From a checkpoint of a small image embedding model: trained on photos of arthropod specimens (BIOSCAN-5M).
Rows from block 11, named by matrix and row number. Rows with one number belong to one attention dimension. Each number is 500 + 40 x the weight over the matrix's rms, rounded and kept within 0 to 999. All counts start at 0. Numbers have three digits each.
# v: attention value (model.blocks.11.attn.v.weight, 192x192), inputs 0-95
# proj: attention output (model.blocks.11.attn.proj.weight, 192x192, transposed), outputs 0-95
v.78:509513535479405483451507492459547526488458497605504494448495443489558527511516514486509448524418556526506575587549514515507463544459498500564506432473523484564458493552515440570458522537460508478521473539537519521469496496427516583535529480493557488465540565515464464513544489460508487501
v.79:513520514494506463596447417478420524498530520493449499515519549521518519547522427438521547484408488514430419517528484483501489500476534506550495517476458519434524495492490585422456505492519462546501498497473529482533505454489540461503526449512521478490554429485460481459488479531528485488
v.80:444465546460580486485578459459498539431448514580491474454501476438566535516435471458558471537423536459561428561510455517471557409509541525519506504440524494464535567497544597411527506466523534520500561524543521512537532529466480463577448527392446460498465503420503572482486523541540514474
v.81:487469498486507540493453431490542519528478502511539519497490505517530542501471482438524462520447431506465519502506435524486505502511526493496503509447527506486428491520577497531517514485508584515542492508540451581504528492451580540537486507519469425480510530465512549544500474498514474555
v.82:547505501500512514440482538529522455539600528510489476543420484600461452474526573551454477518543479525510557362538524494518419536530473447445436506484470535480487482474445382452516487514426520487524503471458557500507468450562523462463458535492490600468477470553516452527444453541483466472
v.83:465420524448559500488503475495533509476466518578526455475435488510595522495431493499454420530454427535525472435549445506494549458592482470511494539383527510476436548567539537461523464481473507517499526510521479518563508497481531493592509555449472445495467558465483586542513510554517476488
v.84:477477506430555489488508483508549495483498547577485422464511454464478520417470564501460487524472509516545535335530485535507439469530581443508490508468547501451574530495476499381474471501403498474485575544407602465551516489530495479478562605477527543486422555496531517468403477563499473486
v.85:513543452400356475583448419510490582419476488489512515509580494455445468480499525439542549496444602561449553515450503547490483606506532514423514531499493500533483548518457521526501517515492464519470489533494561458489490519456505551460619508566587468534468568483466454404520421502430491512
v.86:588538438504464437539465383500459553418475523483469516519522428512464487518471554510476523512508560540520504465469515537484506542519418499506476503426527470486453481504428507480523539550476465571488552494506530470497472553470552547476504511477540488516566503502377443401579521582474523498
v.87:573476482528541507461536538521515448460542553552446515536491460455465504476476596537461509546489562506574489404480513516497462510485461521530494493492440489484505519430462507370515529558420485563513588518345604413534546513524507468436458544483519520463559419514498467404455501558481499460
v.88:514531512499487559533522448499464561496522486476510582420498548615549454576487466489577505486500485445476496589536471486509534485520521542478501522583489518515479456528550454550530524474555525514531410522611450547455473528447476486507438469495452474529503512446477521560525460502505509506
v.89:440447540520576466469555581529528424534527492558461482550519481423532491449534474504487490505533517486525389464476559493497479484514491480503505471511453496532571494481492559496515480459491484460471511522441515457515514454556412390511498506466500557514476460523544546485439542486496480479
v.90:441470496516515444539439503515557466549462453526470470566460511473518454419542468518510502481556460519450457509485487477453469540548497451412504529476548495559477442492489502621494436440496496414475409482522483552461481391535444457529557433542526528499511561521516507540488456471452482529
v.91:494502434485445580568468511478502565531519538430528467513551567452461491468441447524538486537398535488468506464508462517483497533468584485532486541496553549489552518447548565531514474492516503525478515531436546439511535536551496485488522557565469453470553445508540439410469456484521521522
v.92:465500504436514402588532442465516529436432508572501486500476462453542447406494536520519541449508518531539488448534477523496477505541548474413549511521546502518509525479475476528516463496427447490457471504484563396515450470493493485495548533477500534523512589493446472477482452564453465472
v.93:479479519503535444493549545530511503484466483514460421557559520399446546506510497497463514496529532502515421529480542489480505464455517531507500482498530481485560519487499559479440495471559461477465501517469545457528514499557432465537542474522553489461527468520509473413477513489487518464
v.94:438488510475533403450498539574529456483502453562487469508513442417464530459602587459415512474551523566510573476451596505509483512413502498425503482550462453509516571481414469472471527539491491446481531492509479489461503432527502552467567498460554500529431594586489502425521514485467504463
v.95:467529476542502561411517613527533422573576461459520512509551545467457509525506512450515501583506481452470585552419529489491524523371502537536495473610452500490541492491511555509473575535524533473538477497459469489453554529525505477485520485523484449451495442556610547442514557419531557486
v.96:471543503520512485557483498482541461418547522439492530479479404489521555481565524604439547465498493440552583527490528509494573427505462564406495558543511506603497512424523479525422533558535584477470573562534441469543512550518468540522469482501543493573471507531504574591539493537516387435
v.97:515440483535508546431493517522535478524525548531542500449461496526487450443459538492492407521520456550538489424507528523478428521533480466478506505514521474484504496511477513463554515495474483526552487493445551441531544465564525465463511523501460495442492475503530503517526506500513516520
v.98:476489450480493479510472547446483516502500489497466451514500507484502484591481489512520549493483540510521437510506514492540464512522504409568496501473529494479519583461480450505551537494438451605445473447576458603455525432402445495511510479563508433543508504446467461461453470445467468439
v.99:473500591500557493469494528480453474480538546450543503484489478565470455439515545511533462527485491540552564500498550503490464507493500489525470492474530471514533489412478511420430518513558502523592501529468601453522498538514549465441530500522492438422529508543442463508466502523522535527
v.100:508431528611498555471415571529524492480556551535502508440444444511471456453477552559468439523529468478565497440479516492485484523505495480528505462546501475454477501474509494462472483476504477507545523502452546434568561484594493458470468485515462540485499435523555495586524497452509506513
v.101:437548500493553442519556511462483489576515523545481552527469543433510455495565549534527462577479546504538499536489576493456510519489453459608493417443560449643397446376492457391455516547521450535497494517485530507609555521504464520499514458559497421491613541502488452529431437538556548433
v.102:467535514497469461530478482448522476429513528483502458512512482488531481501556450541494534508471497468461457493513510513539465466592493516480437526503489530572525556463460412466475479576430445511465510527497407504528567467366458516498574507522563517553516516475485534547528406549479446397
v.103:481438519498473500559458497474545509524565515495488469494503556481479460461467444452477524504501461492448448478525438517505464525540541513526515473547403507476523486541485502445470502537489430498493498528479499447551545488485428500458539510479486499521540436439525553538500444502495510469
v.104:518460360532558471541464502528531530587522393528485563509469506443499505453470528577515483517502458496493462452512503464490500544502486478483543499578472542500420436426521578504491412477480581528443506471475530454571588509591476502507492491439480541479472466437563510537417549447510487424
v.105:477536542519473506504505462453507488481555616493486476452492467499494462463502550543460482524476504504547566461529542558493508475544493477517514542452579485560536511458489469414469562571519471543522546529475537464592515520465476480469529501568524440464497487546483506543547409532509506474
v.106:491500597510551536445443524527490485395523504437547489475531486562438460493526515470540489461467447526495552509520521527470503513460542476474491531465531489501575499478481534471486502449570495509620474479531561498459465494512652490484491477490481469439495501571453485489439580504503492557
v.107:528461423532565503439461535526534463604520411496494548504522457460522505512466507507511525502530457515542513420465402472502465594467464509457499488478523520483483484433551518519633454474476490564529556376500431523509573447535491527523490516416442504508471503455545508546458587479491484479
v.108:550436524506525512509453555520480553531491491508500530479470569508490511506486445475485549495541477443525505503460406495535581498475495518480521455526447491420478531531492468500447454488500492462486473458518437591492466542563437476536480490488450540515558463508550533559465564528466474548
v.109:497590430502584435486519501470443493482502488510505529502513461506498568517515477552503512457501522443514537444498583492501527470501448567437494539530527538552517537403457509553496498502473562561516567498539480499490503516565538576539484467480473531522464501498481508498450578547505462466
v.110:495444614554497500439520535530495450406491579484529494418506404531507534456512553466456495493524532445553605527459524559479583493440447542488522497475511455541496518548478424513478571524547488432608516556484511488479474567542542514519482497531480525481475542599522565553637539532510508596
v.111:473467430476519502492463456549512513496551388452493479514513455499541569558523550528543561478448496486532560514485459474500504557387492525501517525551463509472459513426568489572509500511546612528518516466616454604497520500512425525511412498471496506519427504469485514530470586391481470421
v.112:484455545437525501523519527496449509488489522479506490527467537517499510501441498424510481515499529505466498435546496500485488499490538463546540453473543489476556518509492509438537482457513466552549454443511553505500511497468480434504463535552489485503509479452499507502517471541558534604
v.113:524491549504487538485523576531509512498526553473488487548466397480502550505457437516470480550443481528466491497545512503517456547491513505575489424440507517407506457476472475469587464401556542550501477466469523475525470503505489525510376510518519488475508446499551464499514476483528498543
v.114:497480536484461516479541533534554471483497505490486552405489416470457440463542505543474475521509441509557502427514515504514514541505516479524522463499521486498494554548493507490475523531482470488482478533392483458486519462538484511478470523516521511473488513494503517522488478527479514472
v.115:513512458477533457393552507570530428497505465521483489502519413464503472492587594505450482498605502539534551525480565501497428510434501475385470529475490471522478559444506540451456528571522533494440527468418470510508538457480539546499503462406533441526437549572482547529470541496438477459
v.116:520517510432574472520519499477443549479493504525447472548527557600492423532460523436549546480494438564499518458529553499500481466460580410437482549472532474524510540454466532474491538528555529533395483446503550497541505549479512470489480520451475460527530515562502503423507461496495461525
v.117:472501446489517466497501556522509557525494470427488463566498535474513587507503507471457527501548609449469485537482440478496459524496495546492527420436521533419540467473550490530552459460545464518483513491516473504510517483539448529481512499508486498503461445416503529506455570444483607608
v.118:551559526461551494426585545520502476455469536506468548568485422561471505536521501483524503479477490518457485574511555529472457518479505467470466494504528442521403556412471481430517489469529568534467499455452563489527498514484559548492425504509507463519495497589500518463517502502472436552
v.119:470480527442536465505569493503496486456485421521533525519491569497534503490449548440561467496537553506520512510541557485470522472525474491408489523550502467612407528477478536489534472498491514520531482442556601551484525492443549460474497505530474523545505488495464520500474480494477481571
v.120:500498549465532540521522534538473475449533529501497433563506518508510577508465473459482498547451484495503496476521541477504476498444508489540511479513507495424503504427469513446527466417580500567488491455535484521541514511459480520524381481505491495495521417515532423499440521452498542512
v.121:515528484514483499489493484510518488531510489524506556460546408547441416490543538534503520461548397531487529429489526508508492511532519448449488575458507451546480546517465479509435585562424505429407528499447483475509508514520518529481554526482502484491498550547521522476559492534490420448
v.122:505469543475536440514448417460482507514478494539510427469491567520476509495451514539538477406513479522481480468520524500526541433561497479479474655536508495539546577563517536536451462479501523518530516494569540595487490450468579506492568490489508498538490527489438603487528490514526452521
v.123:465532498436476545476592546548500434456577440499521495430468451491497493517567604426453486527555497492597591534500523508485504507412463505490509482546499463536464541425495552404450554562556525522485558509480432501534567488510497506480426430481508461520460468523501460522395544461468527496
v.124:514514553455535451555516484464476561482481450548513489490504554574499500537450510480559529422524445484456470475540494488499535437534527498434495582506530502531495528494489487525491417465532504544494497481550592557488473482482604490476523490465485457538496514512465551467534513537582472588
v.125:428468529490570484542473493439505513504442423558514532458494518499540530501429479488587492444484514519462475480513525512539539441557543466456478575456489499541543531506483478518515454464457545508486520466573544539446480467523580437545513513484480456525501534487513578489543429505582441566
v.126:488486519495424521518461519497498430541495473498534509429520539409500478419488518522469494511513560455513532460457466453498555487529445517520532499569502515529513512576492502512456502525440464469513477558468461513463530476550509458487544517542499524492472480479539524577519489531498560517
v.127:494502561439526555535552559534493476504524511458514458519485538533504531514475476454491469542469480485504517533526488501510474477452519447561536430515535479459467488486492494433546463424552452599577502480530507510496522470480523485505402510574449491489500439475521447492467531514568587588
v.128:456441513604557487494495491465503492428478506530521483440501497506535471417515502500562508516535470504469434485503549477524518469559511477490481514467473528501520492464486458483514425570454482481526514470498478549547566504429497431515523533492481556521429498474528609548487457507527422463
v.129:547510481548494507536476519537521506494494512508483482586553525512509528505442498589461540534473541490491482507508465511491429561431459507518529476517562532511553488539484522534502485460505513481496511513512470484484497492501470538502493496506573497521579473528542446473523520458466465552
v.130:477493540538520513392485517515466496423487497479533505511509499518513498520526480485537526462568494501538483518501586494465505492455534473487513474534497490550505408494522500500473442500533548418486475499548421502478442542481494550515501534508546542528474479531542490548522591535535436492
v.131:440525427522516522498502497537457490493523484504499582448550454481481508506587548490523523538526495504479549532490597488504507530557455453466495534526463475576527470520502464397516560607452504452445520561500516463471454499489550498405521540502520433515429486541503535512573468495494492417
v.132:554461552462470495515515462508512547454507549476461437532500469519495527452495489598511534480490532505504473518520472505494447484506536511534520478427501548408493517512523490577516499484488471525544482441418478523574500499480419508528507510463534569515529489508489537448457567467456531512
v.133:521489465475430485559530487540535510530542525496441566476502494531514521487500550620460489568490531480496529506530483517488465559491478519461539502464468531473484529548513516456522550533500492457463541548424535439544476460475449495414495523477580487509540502537458517363547520463414501463
v.134:464474557655539541486504549445493467454466459542537458463501553486529441460470474469556484512526467523497432436523507503542503447556527491498467507468536536502533527507495476500512412527485471483497466493504450520482572494431502439525527522504407566463487499488515555553471466523545440481
v.135:524535405540496491506502493547501481524539521492438543522549466483507520510569470564471522574495537463504541530491576513475445573520445510456499521513534478570549508514506461492489540543463552471464530509459469486496485485474522529450525499500587469490468493601496514478598451457431406453
v.136:461465523472545502534480406453477515474448535498500448440462490491484515445432503462516505469471499530453421508533438519509545458525552437527509521438460550401491520505497555498545500515460505595540524480443498565559483538521485469523508502475484514525456484424452651516446512528561576520
v.137:486457494491557532593463483430484523575485489524495511534503494438491551455465549470453441505478520544441458487545467524509480509519454496478504523527463461537480551518493495495515526479494466520508545540485630491517528493604502445492536509512477464496497482464493454469480476477527513531
v.138:507538462617531505484511533514457439513523462496511451503535529493503547513538437442505511542477461498440549454469559480534475465504466540479501519518514514490527534554526438502475480526466544514558476523495497575480523476462536488516482465550501473450469443557569468534446425521492455469
v.139:564508471490456464357557561518481516501466435474525574502488467480545501562539460512522552425548471484513572521424508470485518537481497540445479420532501456520463422425525510484529502513511524458497463460498449454438416539484556595498459471515486506492555474507553429538506554586476500523
v.140:525503427538488460569478465552548471518555563555466532545526500547497482428510557626418492570492559484490478477517525513491433559452452509544528519503541509536550547498465479520479549507479548428441469532447543460483462479533473515457540512490559514488496552582452502421584422432416454468
v.141:480486565456470480474526524526519523490515485503563468446479496524554498552527482518544437469513439464554514520471469508506559462442536536501521464468461472432447461474524483490482478505522428505557480447471438540525468476492490526457473505511435547497555549471541533533454606508518603500
v.142:403446546542504526524462457511461524397487522551468478432486458494457500453482543451532505526520531537539485462561620541493557463493469448457517559495569514622602525582497505473506506543556516399440483592626488467481509530474472472467569514419556450516349520546472570524548493496509445458
v.143:448448472563510493518507483533499501465526467519529496386457499519537470509534551498520479597518448483540467487509530456544528498550489497498466519486501477483468505456499513448487451557447462471455556480448475482515532488445507478453499552443452514495463538511526590522500440505512500456
v.144:470505559519526546478469510492501446555451571393519530489575491508375507480467472436517519497424479516441511547493516527531473499472493509454478465507507461544456476535489452544533478448517433542524433437450522477455439504450561534519532503522447548473517420501530511485464571461535581576
v.145:550447559521467491427483536475500511400537497466532447480495530544565464478481502516491453472466510514556449490514515519535544454492543525542483548500500492355477515467499500472430375463539488446507560491490503523526526491552465469519429498423440564509486485544563426516460510462491550523
proj.78:474500475547564434523495457497380463445599473382463462551459543611492532498491522493460446503565503524489514405514516471471525411502480467485546541476497547502544576481494586516531520504506504585485504475531570483522509526531482414497419444502384497507481509506496482470493458492537546506
proj.79:485484489539506560445497533489506434504396504512508520472511539396527477473444525598536431506512473454527513497500528525499525483508485541493492453544516465512528462525489497581519445510519485517443499497536442464463508542479492473536480524453534556514476519496497515543525464533496550508
proj.80:526462533539454547570413503528514417476537506493480575561433531544485405511484536550472479502585521564414528504457493471488485567497568451533486519499464442477528525495465431523446510482473515498578465443557521477517550443510525405464574475566538512486533516438510443467538533397557488530
proj.81:511514507506491442506534514552507482465531471485504530459502526479523479483516556518440474455571537528502454493494494489523512524497479553542517467519489477484529485472429535450493435506521466451513480507457515464529487471520438497444527494455542592472499475474507528476468517461515539488
proj.82:401548427493539388497578443494483594568428417440533493471606551405531516521513462437520567456408448472480496544519543485508488425504433516434561479521504520543484444553574568530512530523550429493422471535458416491455462500471509637486557522493512489499453496496516529516491524550488546535
proj.83:453517490550467466547497508506505458458571483494510589513552561515494433510530516513510559473561525500436477532433510479509466552451542516552527471552451459495574486486497486488456524493546488472564444473497479477503506442511459480398554437553524571478515477420528484449463527443541543512
proj.84:455469433595503424464533545468472552485445444456478591544500561483570473508504491493507521461501518492455522547489546484483509472488470501402515524497426496545435528568612469567472555519499458522446457487531449508539540452485507565503506431524529511523474472491445504440565560451482475483
proj.85:552489535570597521337537596459502471503458515518387485476446470511486566476533489484466495463598470524538446504538523536491553433489480583502454504476486483527395509437533465476470454478457569527508558526501482524586562514536476489529408476481460463465509438573426555570546521501524414410
proj.86:402527544497566519435529555471530479608479476555443505460510569486468572461580488453534534511525469521488415489549521472513498520480513508533501491570471478499461471471593492455444433444463612482487545559558505535570534524525415466508469463593474488434512480480578549604456474494536421481
proj.87:430507453482556449516522501520483567579475497434489450489554537503515515494497460516496480478494494500480569569548581448489473440555489479386491527508478547495503525539590458574517431446478525441374543531639423543556508538478471559539505473564527445591475575490531495541559541493496423506
proj.88:546534564479467534501475517566495470538515454546525487489464459456446531506517495500487475502569504553479483474478479512492511539468506524581534451450575453520463473417401548439513488457499510473579511459487500503439515498492532464484547510457488498416512460486510453525491514475570543531
proj.89:522481454484460527553481436467520518461484541464531515513496501532483438506437455533507501516421482479488609502477492482484507498500531435442506541504488494476507564518539463586487565533488499544478480454515499480495503509510570538524497543547503440557496531475475489446541510505478506552
proj.90:541497467515502508489563457485476488412554549401558511432504495515480486471507486461476521513425489461570546445453494544504517469508494546475513507496470472458527567460482543509528562573497478549485513499364465467518511535571519541477464600474481477552487437499448567431500486529446521497
proj.91:536470511563541501434487517558471511511456526478468520466417445550571565547445545509459530441563492508513539523502552493533509442528509483428461510482436504468488538568502409453499517542442450483468532527500503518550485482453515478502500479411564535558501533486479519492491526478519418442
proj.92:472480510565498585407510560479472482479503512455459543479491510517482472515521486484540516551531514509456509514451520517415491492463515525496481519472471445508452547477539515485443537496512562508521507464496439537500585526510517507513500451540471441490483435494484516506549504440537461510
proj.93:531449475510514565532451483455470470487491556479482502537435462558491454506469497528521493520443472493535559472503509503482524510532519413443457567510492518477544532549536445564500544540441521580461496497527519509508520503501546461539449538521505468574467543536461487498522489503435466492
proj.94:506481474498516481482509465369490513394441518491464466555540526530502420474479442515529450495412523450552477514545471527437534424570475528510493578471518573547501533542592559561465480513498514566452489489484536483513534507554543516570442503550443481522488461557422567530589468522387502481
proj.95:588492480427506432544483440497496560418465540475513438515464466540558515454489447589480414447452537480582530518557481517530498409607472517467460535424523595505513539498480470520546438503489450472449557483491548495546430480481561513581471534439521541608540599523467472478528487572433505453
proj.96:540451553518506560490484530487422412518472504479486479515487584589433461487486485480572525473500529600503444533462580456448503568464557493575430521474457469493484555570426553490481472462428418425506455437473499506450504466484505520461588561491545488428454585534560459435497482459459509523
proj.97:451548493455527462559515477545491524507465458459461489536537490461534583560521530501526508498472514382492496543512504520511461422480495576462500453498474579515487525521544473514496504488554476487494504523520441506461426508454504521559486448470478498524510518513478520531527524474505498518
proj.98:485490490491464522500509540490524494514514488504514535488465464508561402427484453471467471499546467568494541547457435497477564571527504483478492514448534492470564416549461591488465503536551552453562577513381527435505486545592486458488494557513502471435526514485451545469478532549510542547
proj.99:485436422469480563569514494543511503554528444530401431570551511434532539545480502533492504517529471517452517531503429497527516508484531502462438494560476520473474529456525530510523458522532497505475458494508433520540519477480483528552506505456491573573473564508554467509506506447523503490
proj.100:474544503468529511494521483511511476490482485425499452537545492466543596571459485507531530485443518443516460567512559548505476398523483607478496480488470580540442516555519511525525478482598470468519494502545454504411408486423528537563536485453461494506460560526471503549572511498498515484
proj.101:542414463515505514494447573546493498398563461453463460576472461498489520544415431495473549516529522506461566463465451538513543539550586464474469532538475553416612518563525589520495481476486501512516522485562489535461417519543517491538472468467509602597430492557499501501541498456526519574
proj.102:531354534529489503463521544499436488574474484509512599492458497551470477450485484428501464523566502607496537477450472485427507576446498479515512495483521423439523451580490566504492506434466511476559485472459540473504463544593477505494506542512525447397440541527510511429401548512494483567
proj.103:529496511495519482468562501495456513469451528519548543508485482469537514500521507507520428516526516494502531462469557519490444463484489516529553493439587491514485455496565448511545512456509511518487443446525514480464456513439531530608410466508522463460456485501476446486494547535518469520
proj.104:521503589483479494498500515493516494381462578448554457473540516505535510601497475448540527471453538399499482571494546587517483414519541561559469491468489511511532541589527408518487515486531417501511511539583489517404379424444536501542503516508471488499480484572473471489628465557474518564
proj.105:488427471491504518550500583530458482526480379520457482564494481528499527525522489486567495483540450529482519524471487407482524513508507486507431458514475533512531503508471607522488433462481467438484501478492478506458483490509516545528479512476513503517447571507517474527455504452510500538
proj.106:447485432475505517541568497513513511606491482559400428556539521405558555505483548559476470533520460512466476538533425485532479496502494528477445478559455490464417525445520496502532459573531521504439493555425443504574577481505448507479511518479464529533551544456529493512510508473455532457
proj.107:473551532429457420488522465497501584473439453493554477495542495435517558561470528497530465482479537448533453547574518573504561383482543485553528465499459496527499545579555480475426517463578526453498511549533512514492449513481487531450536477510498501511515450506497495519514525531476569515
proj.108:507608477498484486455536427462507455459544537499509506496519464445488496482473517539480498515463547530475462498487558573479494519494498513542546528447564492561455482445521471493507537517533529535505492499520528464484536522461525488458497518510512457482486449497491461474565505506538541440
proj.109:551401529478464513520439521475507481522519522495435518504517560521456450481507499481504534526466497555465493569465446498462481550467584454505418549532471465432512571493480472468382524494476518486503479498508486537495538437506511461441573534498555492492519545549582501427542454523518510587
proj.110:477583455512545502491493455517481506576493439468456490567488526550436557506485531566494533493461544523532422465555556440496466466477494510428519525529432553530437581478492560463530465478490506473451459457492468550529553508417476507449592425447529522599502539448544529527419473398480486425
proj.111:503634516505450534514521493460516478501383515532579477471524525472520396539466449499499478427457495546546444564511552492514595437562512482590471488404495491535486482610468544461566512506504452462464506552458523436454472473437511504441543549527514493507604492473496464514560498488440563503
proj.112:445552535553515557526525521491500460532524522507479533502479534481472545487491500543507522544497385446494475578537517538516426472527474559558491522468498494515505490551569466492455491503548438464506492524488485532504521476490474523517557503526545487461498565484504488484483550476470507489
proj.113:474511524592483598475475528444485418454523533484521511511484570512506449479512533547560526526503464464473459524508497541553480477551449576515465513561454438544502517598512468531483449558498404536487524544490523479479504462486458470496564487497523454462469545488503540520495448467459514481
proj.114:498502445529514510427475533509505528496472498513562449527506516499521461516494541516507501493484579482488557505472524512515527429523455523433454507520439487521480519504512495516563484472493542505510510449542517520491500499475494526462531474477464480511508476517531548530529504481523454507
proj.115:555513505447552409451437472496515517514461486457531473491521520494428459436488470480467550470459612570468534436477527477503569479545459469435527514583463540461476443511463495556532522408417574464543481515528557466443435555575464456504523545489474545554501451497573557518553500461564486527
proj.116:479533510489519505487528507548536471587510455493504541481468428437405575413515459511403549508510520499533535560472526470510522563496439531514531507510510527444487436474475482518427537478468514520564499531510547494509495510587474536547524525509498471474458516465496482590495607496508495502
proj.117:538466543442452546532517469465499455499472553510430467511498558524484462521542475559568518508435421559505457458531547524491425505510531416517459512589483513515510536535473494483438525495471475478512478538488501500448468469460502470481492520499568496548519536541533458419521390569544424484
proj.118:504530522579532493448457466504510446523536499461525477458495534458438501422492510487447572507532509527491500470512497503577519525553488565502493520493513524472544382551473468538496432500460489487549496558514492448459467509531460458564504521518477506474458499503532491553501506472498562459
proj.119:507537512505547452524517468538495515525510527449438480468511541506459539475455474450467554506506457500479481513535476505519442490512536544540516523411555569469562401502528485488466463490472480437515496521498471515521520499548460509597513547505492537491491527434528493443508593475500524470
proj.120:499491555543480544517486557469520460517491540489445548515430512523450471483501502546512531504540440504417453528498444515504452511575478543538465515501476463504510461630529468526450439529491419461526492555452527515471479490541478456491589529535540454443469586458515516503526514497482495491
proj.121:511516458509545451422483461531522528493463441501589480479532450451501522476514494458454524507489622511554563510469552470511599507477471503452526468519477521464484483431460544497563499461506590534531493465517521462488473537498505526497471482480444488497490430516481522577490514484522497528
proj.122:469565507472524503507524424536469499529543481494510542483500461511480547481479513459485480522537485478507507528547515505460485566447516451578568447415508499502531406471496485513509547505515538470520479508474436448521503564510478523501429567512510527480520462497458480482452542451510530528
proj.123:551442506480529379482458578484565584488471594519475492503497530500450415464461435557471518476459551573413508501461447489488566455585444492449435528548480509429442537596475470532503471440476454397521448460524599597444440501572473436530617530538509544547515545504564559526608516505474448481
proj.124:454521513496519521503526409539480470551562497480471550471483493453425569464492505493471513546532440500546494535543511538486470571467510499597529456441527488495538402488507507483462542512506500468553489529491462463552549566531445539558478531541550527446496498462454449481441561479499515460
proj.125:497582507476528515530538404552501513505586490437512482497479513529427523466494539455444537556490459468557531515528542522501418570452480489569543484469525486493526439460502547503489546521504483526498501519488499456573539533520422559525478551479516501475495470477447492477451577433482508526
proj.126:534481474482491481513479487499533571461471509525516459536512488557550458591493503519519424490506502486516524509518506498466488431499537457498490489469465512510457568462505534479553525480532508477496510437512478547517491513440548533455514478482499509528533525491477504460492506505523466515
proj.127:455493581580505550481517538471507462503522560512452521498440525481461504496479501562507533526494385492459450547544464566508443492574452579561442517484483460516521469631566465479452448537553387442502493525482510553499513464507452496501572506531573501433480574469518503485495532479446498456
proj.128:568488537501462490520505508473496477559504531452524500515508499530481553547495484506451524433487484460531544522457459480448536505465446485495503477522467516527564530549499553470514550455517440470479492524559536451501458498565525526490449468551530488489498495567460441449529502526527534508
proj.129:407527491502469522457513479523494529539498468527518494477447511475485490463517511431528470499557496578472517480514549509517495477540542494492534485512486446476441493446503475493490497555541488521522503497424497536533574515422474478466531495479500483490491453423526501503417491495472505463
proj.130:570459516385490538564502501536495440558554602529468441598495560466515512482528517500460541485450513533451497491472502522503450534535462529546501541498548486544498531510487499482450527525528440598509490489476554526503528485520508527479494516403528474465496511462494496554433485514511475504
proj.131:559443506391476490541483505509524529475495536542486467493441465500490468571484486560500466468467492472527540487503385486497556507505465498510451495450527497469480553465515517535512473408460568544533442425502531549586470529544539522636431479499480557490552541470464531558429552471526491535
proj.132:463562505576541481409514497473468451578471464527534514501528510513480547450501506438468531448544485563440495502456576483533486499511471540531509480558463491539597464498439507489461505577545469531468526544542505443450540463474506537429531500493541476506431428457519479481534469540500496487
proj.133:427534478536537466372481500467472502500475439527563487458472452506466490486466483466564468437563501516481540517457510475512541485521516496497476464512463485471535486435482481556511489530505540505510496452491468529531548525473540553552510460533481558522439478424527496525486505487518535492
proj.134:547453522519451468580509536494490497561517542375542552512511502516508565528525462524468522503494457443513534528438492498433521526438456456482520513505519519523500516524534514441486577456501405445466496540541550463529480479543487532464478492554518462494504479600479440446558465500530524488
proj.135:467441497477471505511445496496503569525436458550541514470439483480492484511490509467519435454563471561466542450522414478516496501554508464508508451488459497435425521448508485502509489472490524501555421428417493537587529524500528544557495480489496539533541510423506518525380510482520507542
proj.136:521629551523534481497561480490526446489499483504490498545524519588477500519513515550483504423488513424560473549495566467487539491476473547485499513519489483600608455563467535514538498465485493492417584542648522386439451452497522475466459509531497495496503479508508421399648509491514486493
proj.137:466530463550451541484518502557550548444455413460448501428487482518521430563497474534542464516492508466586483528555479484468557452430582494465484503468507511456491448455527530521545488469497549431486505524502438491475430488449508437532446473524464514539537531559468509476541537494476530485
proj.138:522417501489441469564466515510520540530450504476484582501476498449510477529520504525465440525525441536479485498541423489460513523545447458510533483488541506483393496487539439447509512461494500432466401477487480494539491492495469508521526523463504496523579496519497522517460500494508518560
proj.139:468462486422492528501467504532485439507612619615486471544489508497490547441520524455481493582445555566459460471522507548537417531566470494543525467484477500461496608534479453504460436538444517579548484506461504567573587549564472509501537578492481475485463540431503549560419521473502459495
proj.140:434472488543492531433470495494467583541403391471556488459456477463487474521472484437563475443605469549463587447476464462500494469514552480468501461525454486481456462415501526507510474517525511498541473444410446571543572514428535530512532405481517531525501448435543486509427495492502525504
proj.141:555526473495544445437491517436466423476579571515469522580550525514459522474467523486466590509444531493498507528442577528529534483524492538498460503549510509544551551571517515497447484540505500515478521511597534469419528557530472490495525527546517467488429458479460492535567504532512505451
proj.142:601459498454458530598499564529515489498477486456500467527474525504541457588509450611502475447507460460497495482460438471484497519486498500551454592453605494501492467409496540493517564480485449572507474447471590546515449412498567515512350463432527537463594526504460498534489463475486453522
proj.143:530495504481477468479489520415479480514550520472558497512527457515466525529449465503501533451493523444529556528438451506458577501469441480475496468526474525516537524548529520518530521446495493480497495479568522493520490532560494515537470457597489526498497477519488463489533514508519543469
proj.144:537531498505535454509548500525548550477474414637498486454386513466618496463470496522413499481622502556518459478501486502536481447513464471476526564466488500472478423497512505446525478549503565551523575535490486481565511489487414418472491491502482482508551542484516487621522479521481432440
proj.145:424561488475551523495513509492514491597483544563475492523527471449482533550539499457449482506600439432415507472471444495530461520496466429557532429497504553535583442493474484518445605563527500574565458456471487495457493467466528468443441493494456515498454448457512499541502490544531510495